{
  "encoder_norm": "layernorm",
  "encoder_fused_qkv": true,
  "encoder_moe": "top_k",
  "encoder_width": 160,
  "text_encoder_inner_norm": false,
  "text_encoder_shared_expert": false,
  "eps": 1e-10
}
Rows from expert 30 of block 5 of the text encoder, named by matrix and row number. Rows with one number belong to one neuron. Each number is 128 + 32 x the weight over its row's rms, rounded and kept within 0 to 255. All counts start at 0. Numbers have three digits each. After the name is the row's rms in percent of the matrix's.
# up: expert up (text_encoder.blocks.5.mlp.up, 32x96x192), inputs 0-191
# down: expert down (text_encoder.blocks.5.mlp.down, 32x192x96, transposed), outputs 0-191
up.32 127:120136088090121176127141073204101076162120114123161138136178178121127130111137164120120120172164118126129170137109128126134179212097081156122162133149143163120161074191149122146158155136136084107206103145122196175133130097099115115131105123102128175143181147136139190116130115072106130107151137158179106136167081084109193191121145063147161148127186074061116185113136108115033129108110106151107145172172139155092095067119123104100187139144129103126120106199133128134149136090142126087127094136106146150160183119074114172120158094120154078174146160096088124116140131150118108126
up.33 113:127108146108139178103126106102077094199185159130114109128177111180157092143077075149056122172105139142143114107117127157130140126119108097155088193084085167127216104169110108137130138140151092122143087074086098141143160100093099166137112139120099109141124124138105123098100132065130150060139111172159177109151175161121156067153130129144186096133079067097140114173108129144090156189069093120174104139173125105060177142135094145147109139091166099135122135090137158168167085125114183139138133126094086131120138149082151129099073137137160126196138138160110121060097143145070153065
up.34 088:101121181134124172125106123131082103152157152104130103114183123144151171078078138133100152160226139139115125103069162113070107134121162102154118196097090149131174110125132094111169169123143131110129146099127097095109119144153111124192134129096085099117143113117153173090152064065100117072071085190190131087160151126129196130158154151199131078142113136086164134188112183087108143158067125120163158144187170135076159159178114119156158149131126133131135081140125134143149088064139153166143150127100147136103187143109107168095086106117159063169099131143112108109131104156086143074
up.35 113:113065189184170134148117155076155096146155149175137141152132098154063157102147096178121111137113055095117123108113193088089087156209148135129180127062086102075150152081155132138116173158163121098086170077138148114080167169166143136239137120085113103141115091078129091124164061097138170132130106144122178106115127141120179146147131142147102121103093151121150134144145139108091062146095100141106190184111110153124115163162142124134138133138109154156150099151088134094079070084090110163125127119056153087112117131136127141109154133086131137121111142108096126129195112156071095120
up.36 088:090158203147108117142104105126091116125125146105117135129120165160103154088113183154082127118145096165094065122076173192104088112144131130146136133091112114065153114114209150122170173147110122114141190115113094114100161123164157147136120126093083117087152085124152136115108099141125161072093060144178142078102149143143118131139128095181099106161103124104122113176140212085101035118096139153176168138131175143129097133170087096155141073139113164145081076104133137128135056080090122164126155131113192120088189124124124149076084070145180125161080131150101131146107090164120104085
up.37 095:131126141130149109119109083087128116195163133088087159147106157187116139126126132156142084119159125141063167048111145127091089132160181105171171108141117123141127104129091120131101109174180131126091164084108104120094098099041127128137137146147104092105111182100170116148158157158188164127152103129170075135162171093122152084112148152175095086174085148133130153189147137127102140092104180062138141098113150111095129139132135115134158158102175130125133117184135160178140095136082186181184209064097108098133168118102142132100104128121134062165091100122076081150137131189085189142
up.38 085:162090132092163155176110152134133107147155092086135111174085128105078131122168157141156032110099124109094110183079128108120148114163133129096124136125144119139144117130186145118194094168119147146148150153122156134165149134189155137129109061082147147151147115078142092098155065069115112078114115100176156143099133152119165143126117182062115200115163111116068104074143139113155064069131081149125130061123061099117095164103163066114105139101162105134185189133072114105104140104151164094153139173147187172153089087146143106101147155137097118118151113147147189144098084120083144090
up.39 098:159111121106104102117114140091136075152133137116121128172172130177144152084136140178103093166169146110156147165081118130151167106181159041162083140102108207126187166074149133106147111142180169115166165049138125134161168125139131148107170104099149119088082110144139080090103097089104159099126094129133127091105137166104143086164181155059064116157120094120125119133088089175160145144042116104147139089141163151150122142103125102084147131082141073174158133106137112132137123118094190098159132095153109090113116167097097179135098140133105128166173065111167170148130093190080184120
up.40 091:145125171087063114112114100144123124088115107131162187079109166145097145089094110150121119207133157125146117173166093151140173056143150080133052167085151192120143095143163103107187151095163175081141124114111126100157135100114108103113100127090134126134058115124147107090074108086089137186125085180128117126110131184120107114153133130079170168145127143088131077110099138144135092113090107145171149059178171085113077161182065114138130112075142159104133118142166175096096125091049134123094116149126165136131126123172110134111149143128133138162155048125121161144087134167072147070
up.41 107:150111133177130082152077141104119142122100123090119139137095084127113157098148159151177098108179163112095123120108180153111075140154128119159179088142125103085118143114101167168092120173184144155069136095145128117062140170133182126174117143154086056149145073115153142134194077160144119201140105104094109109119124100144134122102085160189105092162086171137116136154175116052157078134144103123139141163136167144086116160163147186127129162126127159209108097156091170151097137094137099183133185092105157054106110155137132110180127106092123111110051128091099084176140131175101103113
up.42 103:084166129151136156137140100156129120139117133169177155094186159113134142120153150131136158164110099064153181072133112108110149206111098124109216132103142127146153096157132138144125220182174105120162116102136176152129124102143133102126123148139116131158115122149122199089107097107077112142135115145202095101147120138058183173096072087177138122107154084135140172129158116152074134145138186179123145144138134122159061141123110081094210155139082142101094018144132114128114121098119126146101131111115106130117172155098124178159108138077182091119099179126096078111170108160118075120
up.43 117:084081167168172120134100167104136088173120157167114141169153113155072197124126149144100138123106038087121135083094162137081086148176155111153170144074086123106132148097156113122122175154146172073133194125139146136070158160159096107192144138121082087110083102052174134163154103131103118091114086150126173074145116142096173171163146123159102107126088151133191134155130168118122099135100122109108190169108131164154101168149154115140159112136100172116061058145106123081139056117089111178128137117086155081084169153124102144088118130084154124132103139156107112087156098153105104116
up.44 089:147123113089170108072136148133111108126097098125123063104219114091151117081116135113134161120168150158150126172168071056188159146088114175128157191163167151133129102147149141128192144130134106113124103140139172165140097156137144116183068095089154158176169149103169182098116106067104081141139134155087133115213110088149105168107185094177178143097167116102144108083155096077081122134118089159086141159137132193144139128161112106151131127120078078158166093181145143142128117122148094113123109169105128107138170149094173137168145066164150061138149107131085141078129113131140094096
up.45 085:141122162132148117142125110090087081098158118104119153134155127157120137127127174172106128127169098136070087131088167069137123156181129109149139148130090156094142140129165146128200135154167092086118196145128141119099089174141106103228102087094133111122180117076165117152148074069147137115099132136108113129168091119151102072137138159127112159142143067084103123160187130092060090147131074126102150176124132132098126122173121166139147138171137080188133144162113180155114045074156138116176153135073184106148152151077169145130144137137176101161116097208083164079129072092113143108
up.46 086:108146164160158109096118111140117081093149117076137158102157118154108173073136168176085108121139100134114115147058168061125144171153176105111171182092107161115144081162165149121174141120137121097150178110115142153100100147222158146199099110077107143117157113108171170089161047077131161096053092162182133167139111145125167119116113113150109097146112096055102137149147161107077068151099094127108140177109140111097105090172107124153169124120136111153154088175100125141115097097137163139155142165104190098129156129090160164093088091126142089145125127126097144071159064182136107118
up.47 088:115151133201084160145061156172166137092106143194125154120140165106117108116133143125100122144134122115098139090095146106090112126144120152109138118071088099078136089098147158163155194107081134103127104091123137137075170172087172187224137116095131126117077121133141141127156068135098115157120054163089200094105152131197131202164093148136135156137134211092114144132072201111144121170157097157147176107132135157106166172165161115105134085139129168138093094198091150095127146105094063134122123102143131122131106106128119116100140091116095086121091162088120141147159150179115090160
up.48 101:105143160196119081065110126102122123116131123092101114139094070124084164128112132110148155118130133154113121133171112178082136113145190129133171113152139100116084135052146127102132083130110125157083148123170104111102132196194179099156046129104073121154189115118126179129154086146110059154119094145136148146122130073176155112119114155137150082133084199117144165087216169121158065156132128081112109138154136137125103174160158167215138084126107148118116114139129131168079124065159116127106106133090128114110114095126093109146141054122074110142127063151121068108168088116118176129
up.49 105:145125123129116159110122091142092106146170082101124107113148081143084119074123160160106094138137132169085135149121158139113161123133176146118127153152114167122177088142179124130208108127129090132180146130110161149130141140124129092172072071061087173115162132128135190131150106058122167081087116206126140126164094121145179178118127086119146144160135102048105164138171147089092091151122086156116157186140108170081110099162136130180147149146151098135105144174088139175145119106170118114125102129086138115158173112064136183126142055152107056215139119118081162074147106144112196117
up.50 081:136138132088251153135121137153111084156098141137146126134167140172144141115152116156151140109160070090136173154108117075168173156098110119128110179113153209136123135173111176041146179139161122117170135142143168179132131107123146115163095101104132176156165086027146145080091097047106129110135134128154124147155087163069168116151122072132122125129141079109133163109165098146052100100112139148071155155133147113154107101128112049096174149134103155111152107187146107093105072121118127128125120140069147139117185155135147152123128130101167109124154137154119118051125076128108089116
up.51 105:126176099089159121089129074181098101142113107151150120115191180094160115109112155153135164146132103161155144132122109084164179217087110157117191159146178133151140051177128148109176190123142095097174115145138193169158113106108139122144093114109152157132169140130129205113138112101097090118131131171161127129213108085125153172110132066160158139121168108094151158089155091087058128133130137149097163164169108186133106078139097061118176141165105112106124094199141114159143141089156120094123110123092134142150175141084133160153127079111169079152137157102101088111143129135114061141
up.52 090:130138171105146156147113119141089090068131126111117152063148145179136148101111148192113114164136152131112090126056151111132167152150102145110173151069122154130158117192163138144141179164137096092150157104096147118138122101175171163161108088089126120103139083142140156056091028050092151088089122180187118121172143134116144107126135121154079124120139069055075143173156113117085064166119112181118114150129146109092148150162062095110135124113167104128130113146116147153106079089147175128142109166097141123130164141078154167092112089141176102159088147105089126082119052166133098099
up.53 088:167164131120095125108151114121158099116127084092162172096149128156120165078103138163138110155110166132110129198153087079168176071135185115135076154129173175146135096117193145068213113148143133061140116120136144141162118135169103058186103107077175126149106114134139111099140092065075119130105111170080130156160119158134117086114124128069141176122090137092141131091155096109116094154116057165140136126131109132136057138166066137146175131084108120122159136122152160102116133082076110129093132144117148103140116124140129175170123122120125106158146000107113164094099086127118160112
up.54 098:084115137181158088124053168135171113107133149119112103185084105141082142132108120115130131079114159147151175090123142204050082121148160095122133147127125160137118161063154104110077067100111200179168134135098076094126182113150096135107109142137055104089112120107111090141147130151138105096114099154096151086130155123101144148172137177130121085141050152138169149125174163194195116111122133038137127129165102117142111127134230163165123098146149147126076134084159089117108126120169124136103091114146073122110106148128094090109134147079058148140145141182162102135141141144120144151
up.55 092:136148128082131102086145115150100114108115108109163102075199135107167140070107121114149158091131126158129151178170074038193160159091138167146157162168168159141152094180151140128188164090162091095161105167132172169152112124152141124158064102129155171173179147143126200153113134075078094122136141157123105122174103095133141132106149084152185122120161091093143128102160121096078142133116113161091148167159130158143109093156089093149156144145084097117137084221132106169147125141147109105111111160096121134135195152063156174149146058135179110146114118089081112065118093100139107123
up.56 082:092142145147130135075088110122091087158125135089083131153113145130150169113117080128113143099150115141127142117126145158119122095110194139146145143162126142124121093095131119063127111125116150088105144094116110121118115106061106109195142145124094086110147118100171083168148108119122173105064073191116082102195129083106185107124158110175130043181096168103189119166138144137101168096070188050118142153126116165097138115162157141160174150120119103102142054161115128161124101118071116180118114094076151142116202133111125134105054105114138059145111096178078098103177117176098159165
up.57 097:090124143137132163135110117138079053125171135072110075135184121152108141108102132137078117122166107115082093099111193144092092125142188114146179186133119147115144095103159124124162115111129112104112140136098118119083138175170113126182122086082078077134142097141159119102167072084086135087082095180153180096136126082152182115159147157167125070119073130091149150141121177109122114197127103107152152157136105160089129141177143169138186157136147088155177092149079134146143075091192127137117170154104123117121204124075097183104090078135141103161087117177097110070165090162105146113
up.58 106:124106115100135182134134090198120081154134112157189108153200169108114127103110163102122115183140115111109128155083132095116179209089109161099149155128132159129183126170169158182155157127141112113187108161120183185154112123099112168150126098094136163161142131123152152121118117048123135116160130177167166141148098111096229182168156083148154135101183044058101199111097087114069139130121097137117169126162125171080107095120138095088178139131140116145120104186115093109140135092148120095122092149118144144145153141086113171092142079112136061167159150123123129106116109136162109116
up.59 111:091093160195149132091109140143153091159160150134091106146128081123078160095138136152072116122123096093135104087115127128061107143193167134115158159093099129096138122083166131127091147153138159123130155146138121133084142167177043143211130150147049082125115105050176129135202084117110103074105096142093195093124146129070214164163114102164108081172075148127172106138155151115133098147100105088121154166124147141156115138181161156159164124111115140162069083148094097124104101109130117139137145122121177079114149130085118139116093133071109116142102150149078097140181112164110137072
up.60 110:098162124179137130140131132156131108141116131125179172084161091110140129118145139143134162124091101071166164101118099104122131182096125139137194121111131164142160077189091150144094183157193128129165096109188145131121140104137125108097132164156104111136137108147115154100139135143098132159145152129193098113150138162029174132087062059184108098153133085147137152132127102130114120147110191163093142140130195142149071133133086080119188169129085170111092026136118111138113108102161139145104147065144101118099177136080135178180074118090192101118081175082091093100157104151148129149
up.61 092:131143117149164068098154115159115108155101104096132095112169083124144159108100127149105163123148129181095122104178081033152158115105159172119127175174153124152109098163124130084160123127100070107138099129172157181147145158152113096184052152139087110122190151134112202096143104098088091098135155162124114177192091095115125134116126105161166129118114156132168106118187121123075143172134091144105127188155139156182121070195142136200132138108082123120128107162105127188150132125163097125141096121106098118135167107065172154164127076132128090183118102082074097060145106166090150113
up.62 094:075131174136173141104111130136112170150127184130110177057066164140133159140114102148133169097137131159165160128136107132164152124101112101164128167111141174190133078139099108118180183149166204095177066137070106126122146118114040134100083166142109130135125126124075141126108133123044075134115106184195115071188158126063138121113134126135159116134085095122154116094185109146120124115117158089133127140211149175125105106115111110138126120140124135048088089073162102107215130113179162136068138139129080127117132131080122103109097122116113180105131118130152060130106139113119134137
up.63 103:099098175158143137130102146130114090154189155093102128127115103161101155098098126126091110127136102114051124081090146178088075179135201097141176172121082158117153101097126166128160138154129125101099146127104132105081139190152108148211112086107083099115131110129150138132190100084123141071097068190109174094136129109152171100172125173171128131125081132083132121137139166115132102159125098105148172173141141151065134150186173156148139133147147129163108126163070139173122087018158137162143166138092149113104177115092091166097103100104097139158108138186117092050150136140106133104
up.64 118:152129094081127182121141078184125083160156100117165125138186164113104126118126150129125122161134109122124142148109131135141167208083103165110174134152139157129169070171167131169156141130134080131205115150119182166129132096097114100135095105107139179139172155125157196127145132076120102088139137175163134142170090079112207212137160053143158154128175058069122169119142122110040145119118095145102162153160123161094095081123132090101164140142138109126130108212135119131137135080159131097111100112101171133164179151083112174144147068117139053162141162119101140127133145144120102139
up.65 110:147147127097108144091121164128134094153103112125131140123123153191140211075089170213127120166129127147139144155100160096147154080150177070182081152130079170120162115109145129085175082190178181064127134070140104098135131120110133100134108098088138116063105117144105121107129078076140183135081078152116136042163152153112092060171158162081123136113098154101189080132107120115164116169087134112130145091127137148120096146156088078146132107086138114113168096096126177115122118121074157148156129125138132096112146159102160192100094156157108103144138046140146152121133084132119195121
up.66 090:078123104224146089082157124160165158171117104110136119109083076147109133137146147135123163061118107124164138116133093097138139083136211117107127160128147139163131157101143194080112133156143134149126123128172076146162146116208094112150103185155086099131121090125129169096136128135115146128117131148158120133136068143100170129110086114123149103148050199135151142149179158165145144146136152094112115158169175121178100131185148108174135137127089167080083122093195078120103094156140104145132092071120112091113111082140128104124151111058086109181148085134103049064146086165094170096
up.67 092:156134125110134152139105076141121104097140079078159107105184090081128143085120171149127074115130152175102111188125127152141164118138136164125158133156132177085175082143173133165223085124105088137158141154135158152108101140127133138162089076067118160147192167134162139198161129054112139085135119153126152159167100079190148182123136093107128147139159102068089138098176105105097089138140048139080149165136095161090120093138113144178168135126134082180131130206100133134159135111168097092116095167086176119153136115085180166141130101175106092169160106126101172087115109122128147125
down.32 116:115155177150118191155082151190140124183225154143165135168112101152072129125146167114106090128131177115105151114072173103113163102095119125113115087093162106148208069123164137165143119084137067154064112139116139146098178157080154149144099095105121114041099185158225174095129126080136183080129105142130098131172114130093181138128115089096088151129073123135063135124089117111165129122144100144123090161120107167105151213108145169168119133129133107170118143120146128125142128142136095109203129078134097119166117099154129142121167100151133141154171118104078137090116141127128119107
down.33 118:127133102120172102225183129148116154109158117172152117168155115162153135140128135115124103127152123110158121152150125091103153205134144139109118162106163112159071147164127111118147140128185156134188133118185130103150052117128126104103152119153055075174149084127111122106143097180150121090129170128103188146220118138082193119153100114104063107169104161142157139172151112096089106113068127135172139152145116134095124157118120152117152206098144113073103156150085167147084180133105100132116152065099140060136166188133139099151090147111128125133091115167076093144192129130060155169
down.34 073:086073116167157075134132158108069156105055095153128162133121123126140140187155174160152187134101068178160079121175140102100135128195131120128141167109144136098130146124153173133117206121156124113137134096197120097133054063189074164102131144104099165116131101148094114131068138147164125110143130083166134176120134167124149127089133144146120101136150165116125183166165139116139107082093161122123131083122091078064108115099087110147038077116081116078057150129171141154150150174125171120104118134125184148141124152105111176137105182091184099099107125108161114174121145098144159122
down.35 106:132125127081165167155133116105101080108147128169140107139168086163174120099099095168121098099183113068125141137089150111170127135116150154145077127165107136098195168142120104134113138174113076159133145136092124149171126120143106170189117086085136117119122089057078128159076105038108196173095151132122181141125153110167139088147135161088124200117115128083088149095087085062125177094160121088081106101091083162189202096123106094112112121130115119137136103139136106145121121100146080089176087185095101132156126139090118105153178112132162108101137160124179173116105116109166153205
down.36 080:149107114124134107079131123130090155161163147147179145162164164127109157077130176142098164134102096130136069156146096124137151132185098085142165138169123127166112126134160090132087166035147128123124165134134091106126096115248104150159096091061074159123096093159100129100112130070139122156133099164156115147084124091138176113156163129156144043124137104076116152126130097129089173092109148107160156106142101092121165070036146108130155095146101216156160203118135140161117128131134086115142174170139163155101148142078150070137115124070114169157110098170125094151162121127116103126
down.37 107:100140106164095085118148177162086159136106090141182113126112093112164196135149149147120120136175135192171088140153148079153138147125109126137082152111123134126069084100145141136172154151100106059102110103103110175154054106197112122093144106175149192089113082157114109142105119158192076074112182102211080121143085087146128169133146121125099125147123144138189142151154116069084147105128103153179138106204134144060148138083128139150087079150145171089056143162092154107098122185168120140156155169078106145126148121150137140131088155105146076151154095142139112132105153129094092116
down.38 095:114123141106125119163121132104131156140178051075082118120121122172086157157108139092135079141140150164092180111182178152106161152124164151137149061129161104189153100153147136067176080107099114196134138128123126162075157134104207114179126158142136115123136149085140130146149128163130162122122155140141144066203119101113172150127148111122076149152123118146146145106219140204101114161159131162163082154068180131077095165178140123078143156099081098161082167127111136165100067118143097117178142089110140101143115105126093124089098077156153133130106100134078052146161122151133084104
down.39 092:099175153120071075094142123128116135137093136118149203139122165076113094206153083096118145073165095145165123125119161171088132064157185143147091167116095180111136158101097118090158167034126204143159163126139127141141140143154167190116128188176178118155173182137148129117175087144123096080132144120111095132145192163095108146093125127163139123126119163153073136143044130123110117136140132140092133072142185112103125115112095158166135123146173158126179114139132093129134153148107091161064190107211104156124153128120158139154126174109135141135105151122175110138127206145100134122
down.40 101:209159076172093150071181113034168155133161151096064133120139137152070110204108172138127182163095096081130114087092163134097099146114127142115134077146083108072154136073140138115134150094137179111100170107108148165116104118172124097171170183123218124173164090141150123118139130133138075161120093114087070128124171148154156147196095126098126156087125106093155112131143120087119139136101106166100086152155141103149067114111143104112052119096157097141122154085156132080133119112131092060086105146119133083152116151117075136135157139126101132150141125120128122196116174170113136140
down.41 103:128127145089150109100118091100121132133050139171159109137141128121191140148158087120127169092170109169113089125084080133151104126105104137133105173157128145145134157170115120196102189117098077152101131140111125132158121146139133149087115121173130247081138140144113176088073161096091131159116144141178124140091122091152061116104163112140081186146168145121121148170055121093104151188085118133155124115187138126121182178124111129144115106134097191116133124083112143114152137134179118073141087170083071195154151149108117107097135121085161098143202094181170139104062181119144104126
down.42 094:121100156067112147176066116133113098120128155132185110087069119107164135118148121143134103102131115080106138157092166153141103130140151146135130126045166159126224109182094142190160158160128079130153110104112170105130125110089104173120119131076164154118178140143156156109138120137104209099128163110131148168108146158142061141094123124122182124099120097141031127102093115147170105156164121155127119113112095174164216141105088139098121132154156107135139123071109098129165139152142122134164132099137153149140096142110179122078209162128181107168143107061126174100029154131170115115
down.43 104:125122139128179166129155125124125102140147182173109091157145051178132129114090140199087110129131174117112155154122122122114141110154154144127129145133153104128163108124121107148142151159155045167183128153102156161127118087116175090181154058068110089064153123109078151169124150074075191159091169118115190121145128137125152090100150164105117144153091134082151148116188110079103161099177163098138174118106145144176191152106171136143121148114178132157115107119123137221137096134179088091153114159077129125193120127117172096102140067119155124159140164162097108070157069102153110167
down.44 095:139123119174084130180070138135189130150171201113174112195134125139095157099145186130114041145166133094152113167058103075138159168065170143101165092093151108097115108093149162146136132089151136118092143139154121145128106139116117207102117167178112096100095141161190132075113088152141215081118109171143102077107074072125184105098080109100114064122103108127067062099110162128167107128133101117160136132080166145139101150160149129140164166076133124110139144159094120124093161142089145124158103053110111138125121127159130121152101124157128159110101151111071101120113129086109110120
down.45 091:122110067152154099139184157113065157146171112145108136183103126135147098138128188117066102065091121141163124139129160125119082171099099134172182153073161151123148116135189104157077085115206156133148187095144122098112051113227167119115135119049149138107145163150101110090096160136132131150083093154119073106190184151108168113130120143126124090204105102129127113094156149097068176113101136083133145079085131155133164095080124156105113129193126153126146094134153138136076089122114151144065126120082154107111102109129126157151130200162169150124090110125126137128172133131123138138
down.46 082:089097121159182125080189120148070156115137134147122158221159125163121137200151135141112103080144137100147117129145105094166125130184097141149176133109128148102163135104144088099143088170103116125131214158147104124194050184224096068116076041099132150130126129146132094098160156081159155134149134149131076137137118128110135126154106153137086105172103148173168149133116168165054143099089106141120089131095132136103174109124151123119115125155121151163103153145162118123113086170106111130137154148081169077119132131184109228149150181116155098111105100126143125156150171136076118143
down.47 094:109171163135165127090169115081144145131128122085114129153108112124132089087090107129143110041147084133126106150167116107134081097112156115112130099182095144147140190077160080108113117086109125146128153124116139111183150102152098123078169081124165165090170097145106095140155074136070119207099110097086135124088152096153113105166209153136093154121111141155146128142101172147140171129134157107118132053152105173150100075098129101143092101117103121118101108119107068095124082101151138070117137165207143206145145125042128141155079098186143180065132121133205149154096111155116116145
down.48 103:160169178172067113047144142124105179170106111072153142059111174103104126165088186162140171155135099129146085132096025151130107100140126165112130134139100165114156072125131132095154092096113087119089134129102168065130143132142084138096118146124081171198086095151139164149110155130100099146124070121151124117095122085140087155104164107140122161120164142113126108112099146122166136087187160119078140088169140097095075127166092083095173105100066067197129135164148114183148132132170113130074128129183087165158168098107104130165138114104097106146110096142110089140095142099158151089
down.49 106:118135144131116176169079167181104179146199191105133126193098130159084140108137174137132141077117173135114105137090173106115177129115114183152158123130169103128116099131136119147185108095138087149112128144121103163092108133087169144125118131128146166062078117125200185127131142116075191113103084113133095071178083071104148112097106076132105078107127124140091117107126158122125165136156066178145129167106107166105144205097123135113160126118127121148126155157093135151114086142158105123226142078103066127079143119131106103087097067117118146170126097134032102104165118144154121092
down.50 083:144138108138065102161101143134185113142181149129153104084061143143080129130156137079100116110130085104085134135098155121120110128101110111120135083070181129126161100136142183085127130087103091119112113143049114155067175110108133124132157172178174130094172185131131132117116140187140146094180135165071124114076123145148078124125120138152156144093093129170063128139143113167171138128174130140077068111098102192094128149126115134123141172089160130182112183079122121157133106126161130117198144083178116155133077067155155126093211108126106070117149139100088110077044119139162101112
down.51 104:126112182164046118190042187163185107128152170131175121148096101140084166116191151101134093092160142122104123158034192066102149134095138148097100086106146074111158069127113194138158105137154104132107136102127135139128170109060141121113100130148139123086140125179199142072140093129165207092135146153119126078101085135116150128074101091129132107120118111144057086120061111123150121131149109113105124143082149158123133159126085154156116183132132145131144149133140139119138150183084127147191095072137115105127083062137116154103128108166113097136153149092096145107106171137140097111
down.52 097:148089102118185120134202126118079148098125144190131158173112114216110089164174153136149105073153144143117089168142145063116079103090081119117099108087132172102168115142146124111133080161110119073174185095109153138160064138222180148151194144123138145095089137110148109107108085095153140123127145147122074148166140159091130128135124155125156140162084157145133168114180121093077183112120110205130111118102107136116161172135101193144081142125149169108105115156154131129084128121117172086099155152062170108155105090141150181137175172097101081114169116155175107120151157112119117166
down.53 095:189134097209083164095108086154183116186186166084106104157142145123049110175125144138088164153137099115110131108108158105103112191128155166107251100101103114113136071095160137135179148093141145143100193132126129147091064125147149148142160162140132150132125152130206182094121133146159145150118079106145065127120106099134130148153116047149076160072152134106122137076144107120108134120077124164137122121129165099126090125141190106142073103122118114176134161114092122057090116116150144097099161099107129164150144098114091136076137099148155126146120103113091090154135192170133155127
down.54 090:118174138106110079085077115091117114107039084103128098015126171087199137152145057093141174163102111182106106129141132144117096120158148149144130097102161139135044160121109149101081129184109121124146082125133149113128168150157150118055108124194136154203145135124070125141154097184181134120148174153109135115087170103137075108124158171150123091153175110181192147167130150164164094097129140130111096153136121091130150096136073099113110127090094127132137165124108157102134147147162112181077139179160110137128171148149161115121124158151126121087117146098190093141112156181121095110
down.55 105:183141125146074148169061138160180166138172218176147108174121109150086133086125152127141062132184134085152108124060144085143120146081152146101147110121172142118135117104149115144169164112150135156112143160121095120121182136056190209108115140118146122060123119173165174111139120123153215080128086109161129061143099093104156136115099104115096094075118107105077106065110139121166153122154032134169131156064084146130137142167152134172155135109122107108122174158091132140113142133131114110225127080103094105096090127114127124099114148145157155160133132133128143121089122115153132141
down.56 087:114189135123148070130166183114055137099114127152113139103086076140139193115122214143094137159115110151146129147182156108167176088092117146132068182127103115166102133096139151110177133105156130109145109149122132148147108106199124131135145099165132144065133110176101172142125184111179088112114095095165076135148095135182156128133127125131121125185113116143134114100155146091111121078147079107116136090190155156090117205107126103139137107073125233113075113172101133170127104167121097077147166133111183133135145131095163142130083151167155091189162117115108141173072084121103067149
down.57 091:119097125112157052114178165122111143110145146104109118134112168138153104142129196158078156158085099150109058130116129126121183189119122109168108144158135133096114173124151061120127162132116164104148117057147124089197023135205071111120081114102118164115133097129078141069149159117186131103129130064142124169126167137181119097142150132162129110138156147145169114124092164100140182050089083129087132067111141111138128092090151159128083097072173199146100164122143111114133127139092112130113140097140115157084146134098117171127072198113145142119093095120173180112100145128128121167
down.58 105:127135138173093134170112130208138115197204144132154120159098100211102122137119191122116103108101152153086129124103157139145123087101160141158119124100164116124222051101169153128159159115134125105077132130146130158094159142095167116168118103127130104045133175179142177090132191097166189126095130089123090126180135145093188108083114086111141115114039103112077126153113121143116102127164082126114101160093095175143152189115106140163153135126159089172138127123152140148128096181088106136181146076141147168174137096163170126128096128143129151170144125124047131091110111131107150131
down.59 100:119086153123180165189158122116112123119118164133137113141113070199097126116132133207132110107165135101148096143112187122117159121094165127127149179154130099164136140125131076166152118156121080182135156145160153118132142123126127106206160099047142111065104146131117146166076156071084182101097153106127142160135128165178132105093127112071102136122104109082137170130172102100123189098155199080161183121084140194166130141085109105160139159147109082152144073097122139165107113124143101109199114172056098112193105125124134144129156100131134133118123133158120175096099027082118136143
down.60 096:117199157085119138159044131147156094120127150139126117085078123132146172140134118092145115126143125133120144165088131116190116135130106129142107116136141130109194145157120145195120142155067073159144086136071157098157158138047123176111138124119154138123145163142139168120114115139123183102108154121158163146092104173122061096100095133110149206125161117164015122137091129152176138135133107127105120137111104155117203146122107134110116130150140141162137090096141078137141184161138086113181100145138094108150088099136157098078200171156140094147188137069170215110059171141125140076
down.61 094:169121158128035143154044150114177106093182177122179143147126120152101153143141125138107132130161159113121077124084178136097162138105119170073181120108195143101102136128111163149164156136123073195083138153074112126090144132064164166075114139179124160052096075144222181155122150167096158096123110105145117107103122082088129152083141133112097134127192130138087068075121160118174130109175103172137118128074155159152114118140142122105173105134132147092067130178101144123133106103169115085182145101144095152086121117145130135115125048151137131149163108106105131118115118156149123112
down.62 099:072149180117098100144114122118169118097084135132108132054096110106114176135154070062135155142174131109106124157183135161121067139136142127128085090119172114137099145103114165083105151110124126110123078132099139094149167166113143108087132144228121125171197114112160103128128075188185093133182143128108142104108124167094115130139074182132163179094120101170132129158102136187134087163115072155103075136158136110110194123162103126108137182144126131134133114128127169095130154193120134134133118150168160118161096160173144172086162137143132124063106151102187184086100202198101119085
down.63 081:105113136098162123116174145155055154122167164153157137144186111111150107161119173174088126095088122097105070115092197126124125157135086134151132152128115105047135093145137120105105110101167136096180195102130121075139027098222081133141080078093126131148111088132096078082094162115101175079118119134098090167139192121173128112152151160145110068124134116101154136129117185125095167097120169130100123136110114093167160085133110162148098109148130116124140151181134152158139140156156127150115174185103093124141150112089081127147071173122178135102070113091126154124140148107097158211
down.64 112:143134152142081159156081136206144111176204160128172114175120088152104127125168148110134103100143187124121102096102169097115170096122134147119136106111164120130201041143157118146139121112119084142073135118105125151108177157083127150149084119138127119050106186127192195079163115084159199084084105105132098101156054145079194135132118096112124118105081126110079116120109118151150132149133099147118116139094122175100145204118115204138114095108167115143123156135161129136161100169096111125214118100128084127128108125163148153089146089164129115142167103102070134067146132143147105106
down.65 105:130127169103087051160189092122161139149168117167135156115127150118146113130146100066113086124101128119167099170150127177102135131153173133136094164152056127130107197131118117132143201099072190155137140125148117085137136129116175149085125144191155094188087171097087124165137099128108107170167135115103131153129119138103111130066129191085177100148145125130059104164078080055151111130109157111120108096134114137168100101175121108115143157070157157112147097173100154121112196106086106144112176100217121154134120118153133110185114174098110114156145123133161144200150152106068085150
down.66 102:131137130110080114100049154092120131106088148088122127062134193105156126135108094096137160201115124147185111124118122156123124153150054165086118086118146145113104105158101147094107147156097097178060085149085144152147124130074147118114091163179168176141113098093126194179079168145084094159189160123117158126073117099155087195107139140096183143085234126127118113135125131118168123130148092137099082108142174147127109109149096078095127125103121126126098107165092191100135189093208148105142161179167149145099121105146154113087129095142103152122128147114157126158077173149151130121
down.67 109:157134171144097142184068154143118167165204166160162137172135093189092111113158175121136092082145173130119107124094133070126166094105140124085200111141147158147128088139159112125186168104144115166092159168139155119082173138101165147116109076112153108080115123139213228123168082119106168117092111121082137086191081102075184103127144084099104124116086160112119155109110184130188149135123106175140090168077108157165121118088158127085163113114125112118137153125102112169090095128086129115173154084116067107090125116130129141125119111135145167162088137122087109101139106194165146129